Weights of a small encoder-decoder audio transcriber.
Data: trained on short read English sentences (LibriTTS-R), 26041 training examples, 45.7 epochs.
Rows from block 9 of the audio encoder of a small encoder-decoder audio transcriber, named by matrix and row number. Each number is 50 + 10 x the weight over its row's rms, rounded and kept within 0 to 99. All counts start at 0.
Before each channel's rows are labels from the 100 clips, of 14976, where the channel reaches its highest value: "top examples" is what is common among them. Only what is clearly more common there than usual is listed. The data: short read English sentences (LibriTTS-R).
# c30: last pointwise conv (encoder.blocks.9.c3.0.weight, 192x192x1), inputs 128-191

top examples: the word "a"
c30.166:47 52 60 35 36 48 46 63 35 40 57 47 62 51 49 61 43 44 42 37 28 54 60 39 59 41 57 63 53 51 47 53 52 49 37 59 42 43 35 38 51 41 24 31 63 52 34 36 42 37 56 40 39 70 52 61 23 60 39 53 52 52 52 36

top examples: the word "was"
c30.191:63 47 57 47 44 66 75 58 48 56 41 47 62 53 74 61 44 65 44 54 42 57 53 57 62 48 61 77 53 65 50 41 36 36 58 73 53 47 42 60 55 33 44 73 46 48 58 60 50 60 38 49 57 61 57 55 27 64 37 43 44 51 46 56

top examples: the word "his"; the word "is"
c30.115:45 51 57 50 44 55 53 42 66 30 51 43 49 40 39 43 35 41 42 57 47 62 53 55 50 48 52 70 57 57 79 78 58 56 37 48 59 42 36 67 57 29 51 19 49 56 42 48 58 50 43 60 50 57 40 56 43 44 40 58 42 59 57 44

top examples: the word "no"
c30.181:65 47 44 51 46 42 44 31 33 49 45 54 48 49 45 67 40 61 38 51 55 44 39 45 47 56 62 49 57 56 34 34 42 58 50 45 32 58 42 47 55 51 58 57 48 51 47 53 38 55 42 61 66 43 52 40 36 46 39 35 49 32 36 54

top examples: the word "the"; the word "of"
c30.8:54 34 56 69 66 77 47 41 68 51 48 40 71 51 45 49 44 43 49 58 33 51 66 57 49 46 61 57 49 66 31 35 44 49 60 49 29 48 59 38 46 65 72 49 70 37 38 59 39 61 54 63 45 57 65 30 46 57 57 51 52 50 57 57

top examples: the word "his"
c30.18:62 59 49 39 32 41 54 48 37 31 58 59 57 45 54 42 58 43 57 55 41 31 51 56 42 48 54 46 46 31 40 49 40 54 52 56 45 52 45 51 41 25 28 57 49 40 58 28 48 37 61 36 52 56 37 56 46 45 67 45 47 48 48 59

top examples: the word "of"
c30.145:48 50 41 47 45 47 41 38 49 63 54 58 42 48 33 56 41 33 61 50 45 42 35 56 36 49 42 38 44 55 47 45 35 53 51 40 47 49 56 61 45 81 44 50 45 44 40 56 52 52 41 53 65 30 50 58 33 42 56 44 60 44 53 67

top examples: the word "me"
c30.72:38 27 44 64 66 64 56 44 46 62 37 49 56 54 44 54 58 55 58 52 69 57 71 41 73 56 56 61 54 53 47 35 44 42 65 62 59 65 47 44 54 57 72 44 55 54 52 59 56 41 50 56 56 48 69 60 39 60 36 67 68 50 60 44

top examples: the word "is"
c30.33:51 61 59 52 40 55 48 49 58 27 36 58 32 43 56 32 52 46 54 57 41 52 37 72 41 42 55 53 54 65 56 71 46 57 46 36 57 40 67 44 46 53 44 55 31 44 52 26 38 12 59 51 48 62 50 53 53 39 49 45 42 47 33 68

top examples: the word "the"
c30.43:61 59 54 52 50 49 45 53 27 39 48 55 57 41 49 61 42 47 68 41 62 41 44 64 40 46 48 58 46 71 58 48 46 42 20 71 60 72 56 45 67 37 30 47 46 53 55 64 52 46 47 41 39 36 53 66 59 36 29 53 44 42 53 68

top examples: the word "is"
c30.20:60 63 62 47 64 71 59 52 50 43 49 52 30 56 54 51 55 43 51 54 45 50 51 55 61 63 39 78 52 41 61 26 60 46 65 66 46 70 48 50 51 51 55 63 44 50 63 42 34 38 53 44 49 64 42 49 54 34 49 64 37 38 66 42

top examples: the word "is"; the word "was"
c30.103:27 38 49 55 39 43 54 54 67 38 48 60 38 45 55 57 47 47 28 55 44 52 62 69 29 60 37 67 35 50 56 58 56 48 59 58 71 38 47 53 46 53 32 41 61 61 48 49 59 48 54 53 26 65 41 57 31 43 65 52 40 59 49 58

top examples: the word "you"
c30.23:39 46 63 42 29 53 54 33 42 43 44 42 35 50 44 45 51 54 26 43 57 48 34 49 61 57 61 62 43 47 57 61 71 50 62 50 61 45 60 52 41 27 50 59 43 42 58 51 44 49 35 54 55 40 35 67 60 35 49 34 47 44 56 54

top examples: the word "my"
c30.25:41 44 44 57 53 47 41 39 53 45 37 60 35 62 45 57 46 46 37 58 56 45 45 51 38 62 37 39 48 40 50 52 62 30 45 56 37 58 45 41 53 58 51 33 53 59 58 61 27 35 31 67 66 33 64 47 45 52 39 50 61 46 57 36

top examples: the word "be"
c30.73:39 42 37 51 42 57 52 60 55 44 53 36 66 58 49 47 74 77 45 59 51 37 48 56 62 61 35 42 56 52 46 58 50 48 44 45 48 34 56 41 44 72 54 51 51 40 31 44 60 58 44 67 55 49 67 69 71 34 44 52 57 54 59 44

top examples: the word "a"; the word "was"
c30.114:52 49 57 45 34 66 54 56 34 60 24 46 70 43 57 55 56 62 41 41 44 50 59 35 50 56 51 45 70 84 55 61 44 30 63 70 61 42 34 52 48 37 34 54 45 44 62 51 46 46 35 42 52 59 55 50 50 53 45 47 69 43 60 45

top examples: the word "was"
c30.81:41 48 53 60 39 50 58 53 56 47 63 44 49 48 54 46 55 56 57 56 56 58 46 85 54 61 74 53 32 64 52 50 43 51 43 50 40 53 85 36 54 50 53 40 35 31 59 54 56 40 58 59 50 53 72 64 58 41 48 55 49 57 52 60

top examples: the word "for"; the word "of"
c30.116:47 54 54 45 43 46 57 32 48 87 40 63 50 44 53 51 45 62 58 59 64 28 54 51 41 38 38 52 49 45 31 42 31 40 54 62 65 52 51 63 40 45 38 51 48 47 55 44 51 49 49 46 69 54 53 29 56 46 52 49 39 40 40 49

top examples: the word "you"
c30.17:63 50 62 61 33 55 50 51 39 41 64 61 37 57 56 36 48 42 59 42 47 45 61 36 45 49 67 50 60 68 50 52 50 40 42 37 56 66 64 63 52 60 55 43 31 49 63 44 57 65 47 65 44 46 60 57 21 48 59 47 45 59 35 67

top examples: the word "was"; the word "a"
c30.68:56 50 48 53 30 46 59 58 73 35 45 51 68 48 47 57 40 48 57 41 42 58 47 69 42 47 48 66 52 64 60 39 37 54 66 65 52 65 42 37 61 54 40 55 47 49 54 55 42 47 43 44 41 64 52 55 29 50 49 34 47 49 29 46

top examples: the word "do"; the word "what"
c30.162:54 54 42 49 61 51 36 58 42 37 32 37 62 42 41 46 67 36 51 37 53 37 27 58 60 41 48 59 51 48 42 21 45 58 59 38 60 49 53 48 56 54 47 49 38 39 47 53 50 39 48 58 54 51 35 28 38 37 51 39 45 50 60 56

top examples: the word "a"
c30.179:61 63 42 68 43 48 56 65 69 35 63 39 43 45 58 55 50 68 42 46 43 64 71 25 57 51 51 43 58 56 46 63 41 41 30 43 50 42 57 55 54 51 51 59 37 50 54 65 41 59 35 50 50 42 70 45 49 64 37 46 56 65 45 35

top examples: the word "for"
c30.61:46 31 33 46 49 62 46 32 47 52 52 64 57 56 44 50 53 61 59 46 54 31 60 54 33 60 55 41 33 61 49 50 48 58 44 59 36 64 61 42 56 40 38 46 63 42 48 53 54 61 37 37 33 45 61 30 49 48 44 46 36 64 54 55

top examples: the word "me"
c30.160:49 60 53 46 47 60 54 56 44 52 46 43 38 43 36 51 50 42 43 48 61 62 64 44 58 65 63 51 35 67 60 58 62 59 48 40 35 61 56 60 38 51 81 63 37 42 43 47 61 41 55 72 56 41 56 61 47 57 48 45 48 49 51 49

top examples: the word "to"
c30.76:40 56 22 50 44 61 45 55 39 48 50 42 53 42 37 63 51 52 52 45 32 44 67 31 35 40 47 55 34 52 28 41 44 45 31 34 30 29 33 63 54 46 32 64 43 45 48 26 41 57 42 41 65 56 56 40 39 56 33 54 59 50 36 40

top examples: the word "do"
c30.88:54 43 55 45 38 41 44 37 43 29 45 47 43 45 66 57 63 59 59 62 47 55 31 72 56 44 59 45 50 61 48 64 57 45 57 37 37 47 65 57 60 43 43 58 56 43 39 69 62 45 42 63 51 39 75 52 42 41 54 51 36 50 44 45

top examples: the word "and"
c30.6:28 43 36 53 43 33 48 45 61 38 51 54 56 44 43 64 48 53 34 52 46 59 60 30 46 70 67 49 50 80 44 75 38 64 74 40 52 64 52 60 59 34 55 46 42 61 52 59 49 66 43 61 59 47 49 43 56 43 36 46 49 34 35 39

top examples: voice: male
c30.174:51 39 55 56 45 33 68 46 55 47 51 60 37 64 42 41 65 42 56 64 51 35 57 65 70 44 56 58 58 36 48 49 28 58 52 33 49 39 47 53 53 45 52 71 72 61 60 47 41 39 19 41 54 71 65 43 34 63 54 39 35 56 52 68

top examples: the word "is"
c30.42:55 47 59 56 45 38 46 58 55 47 21 57 41 43 27 59 57 57 41 39 65 47 50 47 39 51 50 47 49 55 45 59 52 62 52 32 68 44 61 55 60 34 39 40 31 45 50 46 47 39 64 45 55 81 49 48 56 34 62 15 39 63 38 41

top examples: the word "a"; the word "was"
c30.39:66 38 68 60 48 35 67 47 71 41 48 44 41 41 56 66 52 46 56 36 65 56 43 43 59 55 57 64 45 54 44 56 54 49 41 66 56 48 53 60 45 37 40 46 35 66 47 52 42 29 48 48 53 63 21 55 49 51 59 41 48 47 52 38

top examples: the word "to"
c30.15:67 29 49 53 53 65 64 44 61 55 40 53 38 43 53 53 60 54 58 66 48 28 40 55 45 44 48 56 60 55 34 43 45 22 38 59 47 57 53 51 63 49 38 52 60 51 59 57 31 54 40 65 57 45 47 52 43 66 49 59 71 45 48 59

top examples: the word "the"; the word "of"
c30.117:45 72 35 61 53 33 46 55 61 49 49 29 55 56 40 59 47 39 51 46 42 52 34 31 65 70 52 38 55 38 52 56 50 72 66 55 38 52 43 55 61 65 68 31 44 64 63 62 55 67 29 42 45 58 67 55 52 58 49 46 49 31 38 52

top examples: the word "you"
c30.164:69 47 37 42 48 67 46 51 49 43 27 51 55 50 54 53 55 69 45 48 34 37 62 68 44 38 50 51 31 52 57 33 74 65 58 41 34 49 48 74 37 56 44 48 58 50 35 61 52 59 30 59 60 39 33 36 36 52 77 52 33 42 50 57

top examples: the word "of"
c30.134:57 56 54 54 48 57 69 45 57 61 60 71 54 56 38 62 44 44 43 39 54 51 48 61 56 41 51 69 62 51 52 41 33 52 69 48 68 55 68 45 45 71 40 55 51 39 60 68 45 39 46 53 64 44 45 65 50 36 51 37 41 62 68 58

top examples: the word "me"
c30.21:49 49 32 59 49 58 55 47 58 36 45 50 39 54 56 63 53 55 40 54 49 61 66 42 47 66 46 50 39 75 18 45 52 67 53 61 59 38 60 47 46 55 36 71 43 36 35 48 44 50 60 48 31 46 47 46 62 48 69 54 42 53 38 46

top examples: the word "his"
c30.120:36 44 66 46 58 58 48 62 71 44 55 44 33 50 56 59 55 55 53 38 46 58 47 70 62 50 38 62 46 61 46 58 55 37 55 37 62 59 52 54 63 37 47 37 46 50 33 64 47 51 55 58 55 48 52 60 40 45 47 79 49 68 67 47

top examples: the word "to"
c30.22:54 38 62 45 54 50 50 54 44 45 47 43 68 43 40 41 43 67 54 36 35 36 39 53 45 48 45 35 33 38 35 59 46 53 68 62 46 53 45 45 38 37 58 45 66 61 42 50 28 51 57 60 55 38 38 44 45 69 52 61 47 45 46 38

top examples: the word "the"
c30.54:34 62 43 66 55 47 47 49 35 36 58 45 57 39 46 51 49 54 37 41 61 51 63 44 57 57 49 40 57 46 56 43 71 49 55 57 32 38 57 65 61 28 43 35 43 50 57 59 62 47 56 48 25 52 48 49 46 39 47 40 65 52 38 53

top examples: the word "and"
c30.92:57 47 39 51 43 63 33 51 49 60 33 64 41 51 50 49 42 63 59 40 39 44 43 54 49 52 61 44 39 49 28 57 44 46 55 38 42 62 46 30 51 48 58 61 62 48 47 51 48 29 44 48 51 37 46 44 62 39 34 41 44 74 34 41

top examples: the word "to"
c30.140:61 36 63 48 42 52 56 52 45 59 55 51 59 67 57 40 36 41 52 59 46 52 31 59 32 42 52 60 55 39 48 60 38 51 46 48 44 59 44 45 52 57 44 51 47 56 54 35 64 45 56 64 55 61 35 23 36 31 67 57 72 40 40 50

top examples: the word "to"
c30.45:44 64 72 41 40 54 64 48 31 48 42 44 50 57 56 59 58 37 53 53 51 38 27 49 54 52 40 51 54 58 49 36 48 63 50 44 51 77 51 42 48 53 54 43 54 65 35 29 63 52 57 69 53 60 14 54 50 52 61 40 52 35 42 43

top examples: the word "was"; the word "not"
c30.187:39 30 58 47 54 42 53 35 51 54 73 54 31 53 51 49 50 49 31 48 40 56 47 67 54 41 62 53 50 48 70 60 59 14 56 54 66 46 62 49 56 41 39 38 28 68 65 55 54 58 51 46 37 61 47 61 49 43 48 65 48 63 62 55

top examples: the word "i"; the word "was"
c30.171:44 35 36 52 65 60 41 52 44 53 34 53 52 41 64 54 63 60 62 51 40 54 72 59 44 68 73 56 43 65 34 60 50 33 63 29 36 55 41 32 71 74 34 71 54 33 46 64 50 43 72 44 68 52 55 61 55 61 45 48 42 43 59 33

top examples: the word "the"
c30.46:40 46 23 44 61 48 41 59 49 38 43 42 57 52 67 57 53 43 61 41 42 45 40 65 48 56 36 53 55 34 46 55 57 50 56 40 44 40 62 63 64 61 48 39 66 37 56 72 66 68 35 49 42 41 56 39 49 34 67 52 51 58 47 46

top examples: the word "what"
c30.35:47 44 40 59 36 73 46 33 40 56 59 49 35 45 50 43 53 39 62 51 57 16 15 44 52 45 38 49 63 40 69 53 42 59 52 34 51 59 67 44 48 56 28 43 25 48 45 36 55 66 47 43 57 47 45 49 44 36 62 63 47 51 47 50

top examples: the word "the"
c30.28:61 70 46 67 70 31 62 37 50 50 48 52 51 53 65 51 51 42 25 39 49 44 36 72 43 42 58 50 23 57 48 44 31 58 47 44 39 59 55 50 39 49 54 55 49 59 44 55 58 59 53 53 69 41 38 58 54 81 44 34 46 73 35 53

top examples: the word "was"; the word "he"
c30.182:45 62 32 41 48 57 53 58 60 43 46 53 44 43 68 66 58 48 63 35 54 52 51 47 54 22 45 59 55 58 48 37 69 35 55 43 51 42 46 53 57 50 39 51 66 31 41 53 65 60 53 66 57 58 55 32 47 30 64 58 64 60 63 48

top examples: the word "was"
c30.16:49 43 59 54 57 51 53 38 44 52 38 49 59 44 50 48 52 49 52 39 46 46 69 47 47 50 37 61 46 59 51 35 68 59 80 64 59 41 33 43 48 43 63 58 71 55 59 56 48 53 48 44 47 49 48 57 56 21 41 58 49 46 56 51

top examples: the word "was"; the word "is"
c30.64:39 51 40 42 54 63 48 44 54 59 43 55 51 25 46 56 53 48 44 56 47 40 39 51 51 46 64 48 60 68 57 45 58 54 51 51 46 39 65 62 63 49 38 49 52 43 61 61 68 46 26 44 45 52 55 51 28 55 44 71 46 42 76 49

top examples: the word "he"; the word "was"
c30.159:42 49 47 39 34 47 53 48 56 50 40 54 86 43 66 42 40 45 50 44 34 58 62 45 45 50 55 47 57 59 59 60 40 52 67 55 34 43 45 47 47 62 46 67 38 39 43 65 59 41 56 52 58 49 27 40 37 62 60 40 69 37 55 72