config.yaml
train_examples: 26041
time_shift_ms: 100
spec_augment: true
vocab_size: 32
decoder_width: 256
decoder_norm_position: "pre"
decoder_tie_embeddings: false
init: "small_normal"
Rows from block 9 of the audio encoder, named by matrix and row number. Each number is 128 + 24 x the weight over its row's rms, rounded and kept within 0 to 255. All counts start at 0. Numbers have three digits each. After the name is the row's rms in percent of the matrix's.
# c30: last pointwise conv (encoder.blocks.9.c3.0.weight, 192x192x1), inputs 64-127
c30.8 105:149108139121143145107175126152100121137119127135141190092155145095109141136109132100122155098152131120129115142141139136148115119119122115137134142142125143144126099106104118085128162124140174
c30.9 101:094109144135137147090142135118119126116143135098124108103128155111141178087139151064087140122124136142129108102102137100188122135127123136127120093100171136149158098142152085140169114165136064
c30.10 100:141131128124150097108136106130116129141115112150139120123136141128097179134138169116102131083128144133137124103136125135119124121160134140157104134100134080090120114070104136096112130099119099
c30.11 100:108136140110134140149154106122117111124110148109155120060108116122191096111133131115114116137130164127105180134186123093137149129149136115135124128151115132132149105140119148152100158162099145
c30.12 099:128155172123157122111113109163104103156140139129109157103174100116098160119073101114086173137127117167157093151109116122123132166129087212054121141138129110123128147112128117127112133122151137
c30.13 102:083166101140131122107101127092129126070111137143106102154111114138095094173138100122150126181103134117072150098178135127100145120122134124108128155142152154153129138139129088100129150130114146
c30.14 103:082069147102090077113080112146154136117123137161170064137132089121149132120159122148111172156126101137176119129113098099125145146126119130113099140141107160152100127130169107140130137144093128
c30.15 102:078135102093083075111141075095102133161148104128115121153076085153123105164152132137115120136130126084152145099144092101171160125158159120110109078138113130096106113105093137091154107147159120
c30.16 106:120179099141121093120105165142114170080106092099187150117127142126122123094113148160127088138158136093159096078137143135166104113135086097140143151137136139156096137114129119126099154090105135
c30.17 103:138154133139118123123133085125108164110115129129134190112099099121122124101108105115148110145144154111162137128181152131122106122155122114103118134184091149149160106143070156182143099175121142
c30.18 097:077176105123118147120122119114153101136146169089167090172116114115138162147091146145193120078121143130133131141099135150087137149133109137106159146159075082096146120114139139142145107113115124
c30.19 099:116102119110140118133147138136145109146151084162117145185102148165129105106120142151071117158080133129149117177181148134109131125130114086141138133131112145113190142157117113098159129103139137
c30.20 098:132148131133138116135125130180129093130168125125137128121157121101124140140119088097131162141136148123108145109137131089132131125122137160134150156114148125082102120102159140128160137185139145
c30.21 104:145134122112075115178150137131083113149120173087158090153138126151138149135126101106144106112108121101135154133133123132144111118145108085126085125117153119135129102125136157120109136093140136
c30.22 105:109109135150153101128185165102135090131155135134113145132169135103132124081136180150158083116096141106152110060107098106109094046082106115130098131123169158100137159156106121163110109122107122
c30.23 104:110130112131111157152138115128121117139153076099134151129097145143113114090168094129109100125122132142111097118157170098154160139143146108112132105153137195136148157120077128105118125086150118
c30.24 102:090149129116140090120145127149130148126129126121148088113109146133159143078177159148169132130124142127116143139112130155125127165119082181132085134120131102166112149106113143163140161147158101
c30.25 099:133124197087183124123143107104071086096152169129112135089145130134151097142132137080096169092087151131148102108180149095069127134102129123141084132123136136141157135105106124137155133157157084
c30.26 096:096138090130124110144159139147122132161166142139155121168111140176104155127104066112129092127128119135131108099079154109131136108089129131136110115150161174122104116164125128069101164102132145
c30.27 098:088125158148120132105126141116123154101081150133151100074139128122179085115142105158117092167135120117126130135124136104167154157152148119108132075134105111125073111104117126098125159116133168
c30.28 099:119143123134095123107078146150172167162132143124133081202125156137123140114120115097128113158113157142110135151120137130149132086094112137140173147128110132121137111136142107119150142156152106
c30.29 100:172123179112133102109123147134144107103151177120123158092091099122134079142140123118110181106166125076137103127137135089124121153154141128120121122125121092123141145110166108132172136139090141
c30.30 102:145118116145113091106147115148160138088105131181134156132173135118123140104070140129130150094115110130138114108105089141131151127160138111102140135164135117099120113109106106090186108080109111
c30.31 104:100117126090106099140140114080152093112085121074117163146126113166120151124087145134129144151098124148099092109111115133097121087140126054106102094132149097123154092136100132113123125154088096
c30.32 104:134109095108184147113165167161130156103165118100130105136146125118110138098158181110124119117105133134113157086115126160137117124152180145134112087105136165138107168170130160142152140090111099
c30.33 102:088133111076108106118126123151126160112137114126111142126103110119126136150159078127137155101131132140116132119120128164128124158097120078144086123149123108092141130098116117097108120144125146
c30.34 099:114136135110150131133121130114154158180167159104150101124133134112124121116149105090114108158121105147104125152118097115111134141084124107149128141121091150140098111180141092096174099145131127
c30.35 102:128126128102131142125154131138082095081127118111131140123065125131136137121088105103138117175152107155139137159148126126134151098112122107124164152122164096144107093151128085121139121214147155
c30.36 099:091108112130063127131126124109132108144160107157115109230112145175136155154142096123159122098110117153152126123108179154122125151151105125125107128143076099123149083159132136114147074086140127
c30.37 098:139122158144117124100128126141156120150102131145143130132151094112108162118099194099132109130134127121105163104081126137122099113159115149085098134150152136147110120143078124088140142135136169
c30.38 099:132083137127105150113143135129122131156152100195094109187085119118093148101111081148117156100106098128141099127130139155077121126135123123108128140154146129154113122151113128124091123079144111
c30.39 097:064136087115099073139116129101119163146146114149146135140086141131123162145146113122153107157123112162164105141121135135124139142113085096135147094120127137138132124126104107130085126065139118
c30.40 102:088170130148154193113156118156140122136133108124080129111157147095132139077114114116136070162106157115125163126145137156142099120143140091151149103129126131142160115134109143151101113170109133
c30.41 098:126090123082129142095114127126169151114170162112160087089130158118142125163144137089122117115110140118132114123127103115176100120110149108131155133115125089132102146130139123147178101145133118
c30.42 100:098105171135088125133141094114128116137135157126071095165122095136121163124132149126113146123105131125157126124063144130076150108102080144139133142127110081116100110155136133144117110108127127
c30.43 099:133108106102146140136117096135142138143147116089096138147106119127086144148143168133126148108144064129127110099085143153138178141113109085148118143110174096114126143132161105150114127109168122
c30.44 106:101131148107101076140153126090172123097163123113144098097130122123135110118160152141151144089117126127130143106129092083137154159181112074138135138111116112114113111129112141119156112175128035
c30.45 094:110115121123121103143124095140101144097129147062144112113098114117137125124097140133151098129098149136131193150139124116117146100095082086100123111116118117120137097143148123121117128201107139
c30.46 101:167119181117122130082149166124126102119132143145160149117123130123148110115134130098124212103148080131113131120154133182122132089134132101128072164167108129108089071097133142135142148129130125
c30.47 102:157166136122106137112166112137153124167133110108069107094132144147148103160145101085140160101164114113148054128150142167115097125112122085115128085147141123129089123113137116150146158122146095
c30.48 098:126083180112112117146094133121104112131114133154127132103106155145110138101160127121102128149117118116145122143136107071115092160120118083149121124115111109123140130121155093130145127144135069
c30.49 105:133110134150163110141161141136129131159140123147097104096089137144132080115124149079086136093129141160117132104079130148090121168100135134131140129136100087114131164132165189152139074164119126
c30.50 104:097124115115130119115151143094149126117072078112142126124095145114092138112103116110100120155097126064092124117149123103125118090152096100106178103132106140129126089119129107124127133189095148
c30.51 100:119140108092075137173135116125117111131118094128107106134144121173105097158153091118170113085123119100113123070138153143128125137133153122155142126113153122141114107113174110118094108158122104
c30.52 101:209121141134135208107129100126120140116140161101116168132169162104166151108073152130108097084133156163154125151091152141145122144153134141117123109116111159159161126142139172157108124163096108
c30.53 099:128107152131120185149081127131084127146113136081166138106093160109159184121134127101120120139145122128118120145134150115181137147128123090181125114109136110122121163103143114142115145114142155
c30.54 098:122091138161152159151118123167099086121125104101156124146100115098083109141116060088102140098136120139128143142157156112121124136089101042126134094150130145145128137123114128136081148128113124
c30.55 101:125156107130180175137140124125096165165118156103138137123148122138108098139100109148133063121101147120110113134142083141071130084104112133130146130116116089108168165117127143137116149148135104
c30.56 099:104151157139136129137156125106147116124148140141153147168107175130106140146149100136198157081146143112158109152092145126114149110138127127134175100133111155130146108144137158114115166123159144
c30.57 105:147105090141090149149119134108100147165131176149121140121122145158138125111180125127111120159111128164120118136118185113118110122140172158175152158121120112143107119096129107124085095111123119
c30.58 099:105065139083109140109155110116114111150143145134141126153084142147103142145125087124116097112113118144161125158122102100130153121106133186118091134139101129109112137107151141114166150133116095
c30.59 105:175171145168120123077120120087187132146110139136103144119141121076145141151098167134156110106134139129103120105115115143127098117152137141130148132152114085109126145110130098139127141166112114
c30.60 100:099149101123111095109156162092135122073128100128141129160111097130097162106095131119126113144120129069088164125147138135131108130152193136088077097142176126072110092144120145106152118151154104
c30.61 102:113131144149167116108164115106052102128144119126111138103127130132153049111116124124067134124147126140167134157161170118139169180115123157163091141139114121124128132112148143092140119204153135
c30.62 099:128138145150134066149095123112126119126148048155102144152094123126123164160128133081098110184156107106110135111105124090137123114123112111142094092130158079123133100117123120133140102148132176
c30.63 101:108170115102129094130135098177174135138131153146164136087138117125106137121106120155079149122161149113164099119151096131125160111107102113105130133143085096142135146165106116140108127127144106
c30.64 097:116081163134098129151130099130120195162117133141121088119118126106111135135165110110105135144133124120102141119078106106098135157124164144165136098158127153166087107146154129124137150179138137
c30.65 097:188159111092117110120115104104179131095126215152094122147144114125104117170115123116133122106149135129144098166090134150128135149126111128108113128154091130119138132106171142157155102198168134
c30.66 102:097114117121100117091137152189143118140153108134127140120086170133142071131091154161104140112139115151137091088150113144119130139141146090112148112111154113079144139129148171134117104143168146
c30.67 103:122111114109155079132119148110134105156142098118094132155110164140137123145173143080107161117133126089150091119083130126107118125124112138134135107100076182132130136117107145104177111114124108
c30.68 096:114144115153103145142120157142085170142158169057180151092132166091134164115159127145128125138158150124111157137150117119161133142143143101117141130126127086158144112128100100133118145152148179
c30.69 099:116119125144084157171085135124130139109109144117098085129097117120097140115159120134122154123173135108190094097111123166127104101120104140131082090136156130145055126128154125173126125123121104
c30.70 097:160080115173063107108157178104126108164091123129145141130110135126119154148132136130154150128144162120123074121123116157114124105140163124101114149138141117104106117110083147088128112126101094
c30.71 100:072089084143112094125098115133131128103137075138116107142126139144147138085121107119102116142087153106124159144133096124101110135154128163142090125153089126129093126149131124120121102124107109
c30.72 099:118190141125146114114143100134085131150125134078141136079137095117102132134125097166135133170128144143129132113129142090160113120108131176127158135093165186149111133130082120166096125141120106
c30.73 101:180147126110129175115145138172113096147119131091158163147139144097124112137130086101127094118085108150094160148141139110125111123154121068106105141091143118124124149100104141094106145123155108
c30.74 099:116120138086127079116101135170132108085137124138122191137116087141099131133141093140104120127123111152113127104118168135128113145142151141108083125122161114131106167129126137124104119087089141
c30.75 103:103150117136090143144159146110131133124176072117142086121120159152138126116132105154127094134132118136110118081131159153131190119130093135120131132129096124123139066154107132117131159119174115
c30.76 101:141107133107102131140094100096108134109143121095123150104114147139174129151120114132092112151128096057140124177093087130082130154116092105101100122116135122129155111128171171148149140137128125
c30.77 107:147112139146151145128153095126115090091116055125125131107134111129139103109098131122111155130110129098104122110160145105120148146132116118129071108131146181122152122142117133107155111120101151
c30.78 097:161114103148128132139111116131161174159133072091103109143080152120165110109105156112114131120115141164121126150118090160113102110133072110123182128121145171099090061131174168161109145115107157
c30.79 103:111112132129149109129141098128146091134127139149147173104123130124124151149076124120119168113148095123133106143120084140126136141124128169121088125130124182114142094149113112120105151098133145
c30.80 097:097143135091126128095094137135156100080110115117112100133120110126128130133100117125153166096097104161121159112118125168104164117127119140128166170103161125120144146094149105136140098110147097
c30.81 102:141106117131091195121145138146120145133112078129106163131070170110119147102077093133109110142124116153106148153153145093115110138154147119153128122138135088101207084160136148141118141178150142
c30.82 098:118159170087068104144100085106122082112168133119132173165125114091112124168130071125151152120155119129179111105121136102120119141108148146103130168102092132125122123121113104102120107089174126
c30.83 102:095108142143116142150100116094131151132131125144121123117123097084137139124118119112144110126128117122148080083122102128102174101131140160117139121129127068172144152139153151138112104162167134
c30.84 102:150144097131139165125124139124104167084140151118116140160145189108152143117130114112150123142138095158126093123060161124130125161128111116125141139133131137122109163176173209151145156136164145
c30.85 104:143131146104102113121109131150099085105129105104084130149083080139097156147134139055086132128126110087104112070119136120119110090143127123102132137124151084113071114107119118119146103080137116
c30.86 097:134148140101120101136165095139126158128121156095111112159135115102145109164140127170152108108157162117128105118108126149166126128130145174107145143154118124120143153145116125118132118077104140
c30.87 092:156141148126116149114134128155159151095116120172138151110189152133134139142106111117103127095132117092144125081176097133143102128147121147115196114141137100142151112114096092138158127103147093
c30.88 101:150086114080095175138158136089135115163131115139067118142085140149058146117148128104131122110097182129141144120115142131168109142113132127132093094121110128126145096156134156106140113117149146
c30.89 102:149142143113133158149162112130131125095157189101106101131159152155133160142113124083126093112108172144109128099136134120100106122146157149158162131113159143095092132110155116153115121147141092
c30.90 098:113106135152151141132137135131163135131147096147094166111091091096165139110122160084121107158165143111137108123103094103127156144117111098124112107094095088124118095133113110116132137164143116
c30.91 101:138121142125133173113155137125093116134125159159121118158126128154149081084113113124141111149117154132176153136160167093097133100106129114125122141121168125102171123109105080101126154146140134
c30.92 100:126097164106077100098114112149081162117161141141123133131137091130127155127144114120139094176067120145163172094135175152173110121155119150130111130149122130119126152107136098135115097118169108
c30.93 101:078116126116103104146149121137132154195174115150121100150099128173096122127195121191100139137127123149141108161122130178131165134127119090134179091149122155090138090155137129189142155080125114
c30.94 103:121160142093168124137166172130142120088154128159162136119105118117129112084127108148145157128122152124170105146152161103175176151076100055134135150107106114117134152137102116104124119107134070
c30.95 101:136153136175129113126131137118154118114134087101103127095123160110127085125093141113112125100145103090147105109175124116185070094128098067136130108114148148137119090114116121114124113135096111
c30.96 093:121125131103129134169141090149148083144163107168134128184095133110117152093129118096133091126147120106183140142136123125181149082109142159121109094088108175134132149165112102157152095087077141
c30.97 099:134099100147122112152115125124141092131090113153132114105135112086138143129068127130103116105115123126123114138096128157080092140138107155102097145161107140133139114167087195137150114106083093
c30.98 096:113102109135137141160106119196109146084126156131112163116107121117083085120116093179118130138079125124164102156094122118137133134074149147147137125167153130106128135155136163118114166140100159
c30.99 094:141142097180135136108150129069109109117090121149119128128121125093154131123139147093125109170115171104126118084134116109093108103135144135152102111142136170121172129156102152117131138097094119
c30.100 102:122172117149146155121133119162144161114156135165120183096126160105143128119087151163096166098115144120141089102130147121134123186109148075120094092141128106167175138128148162185101153145122147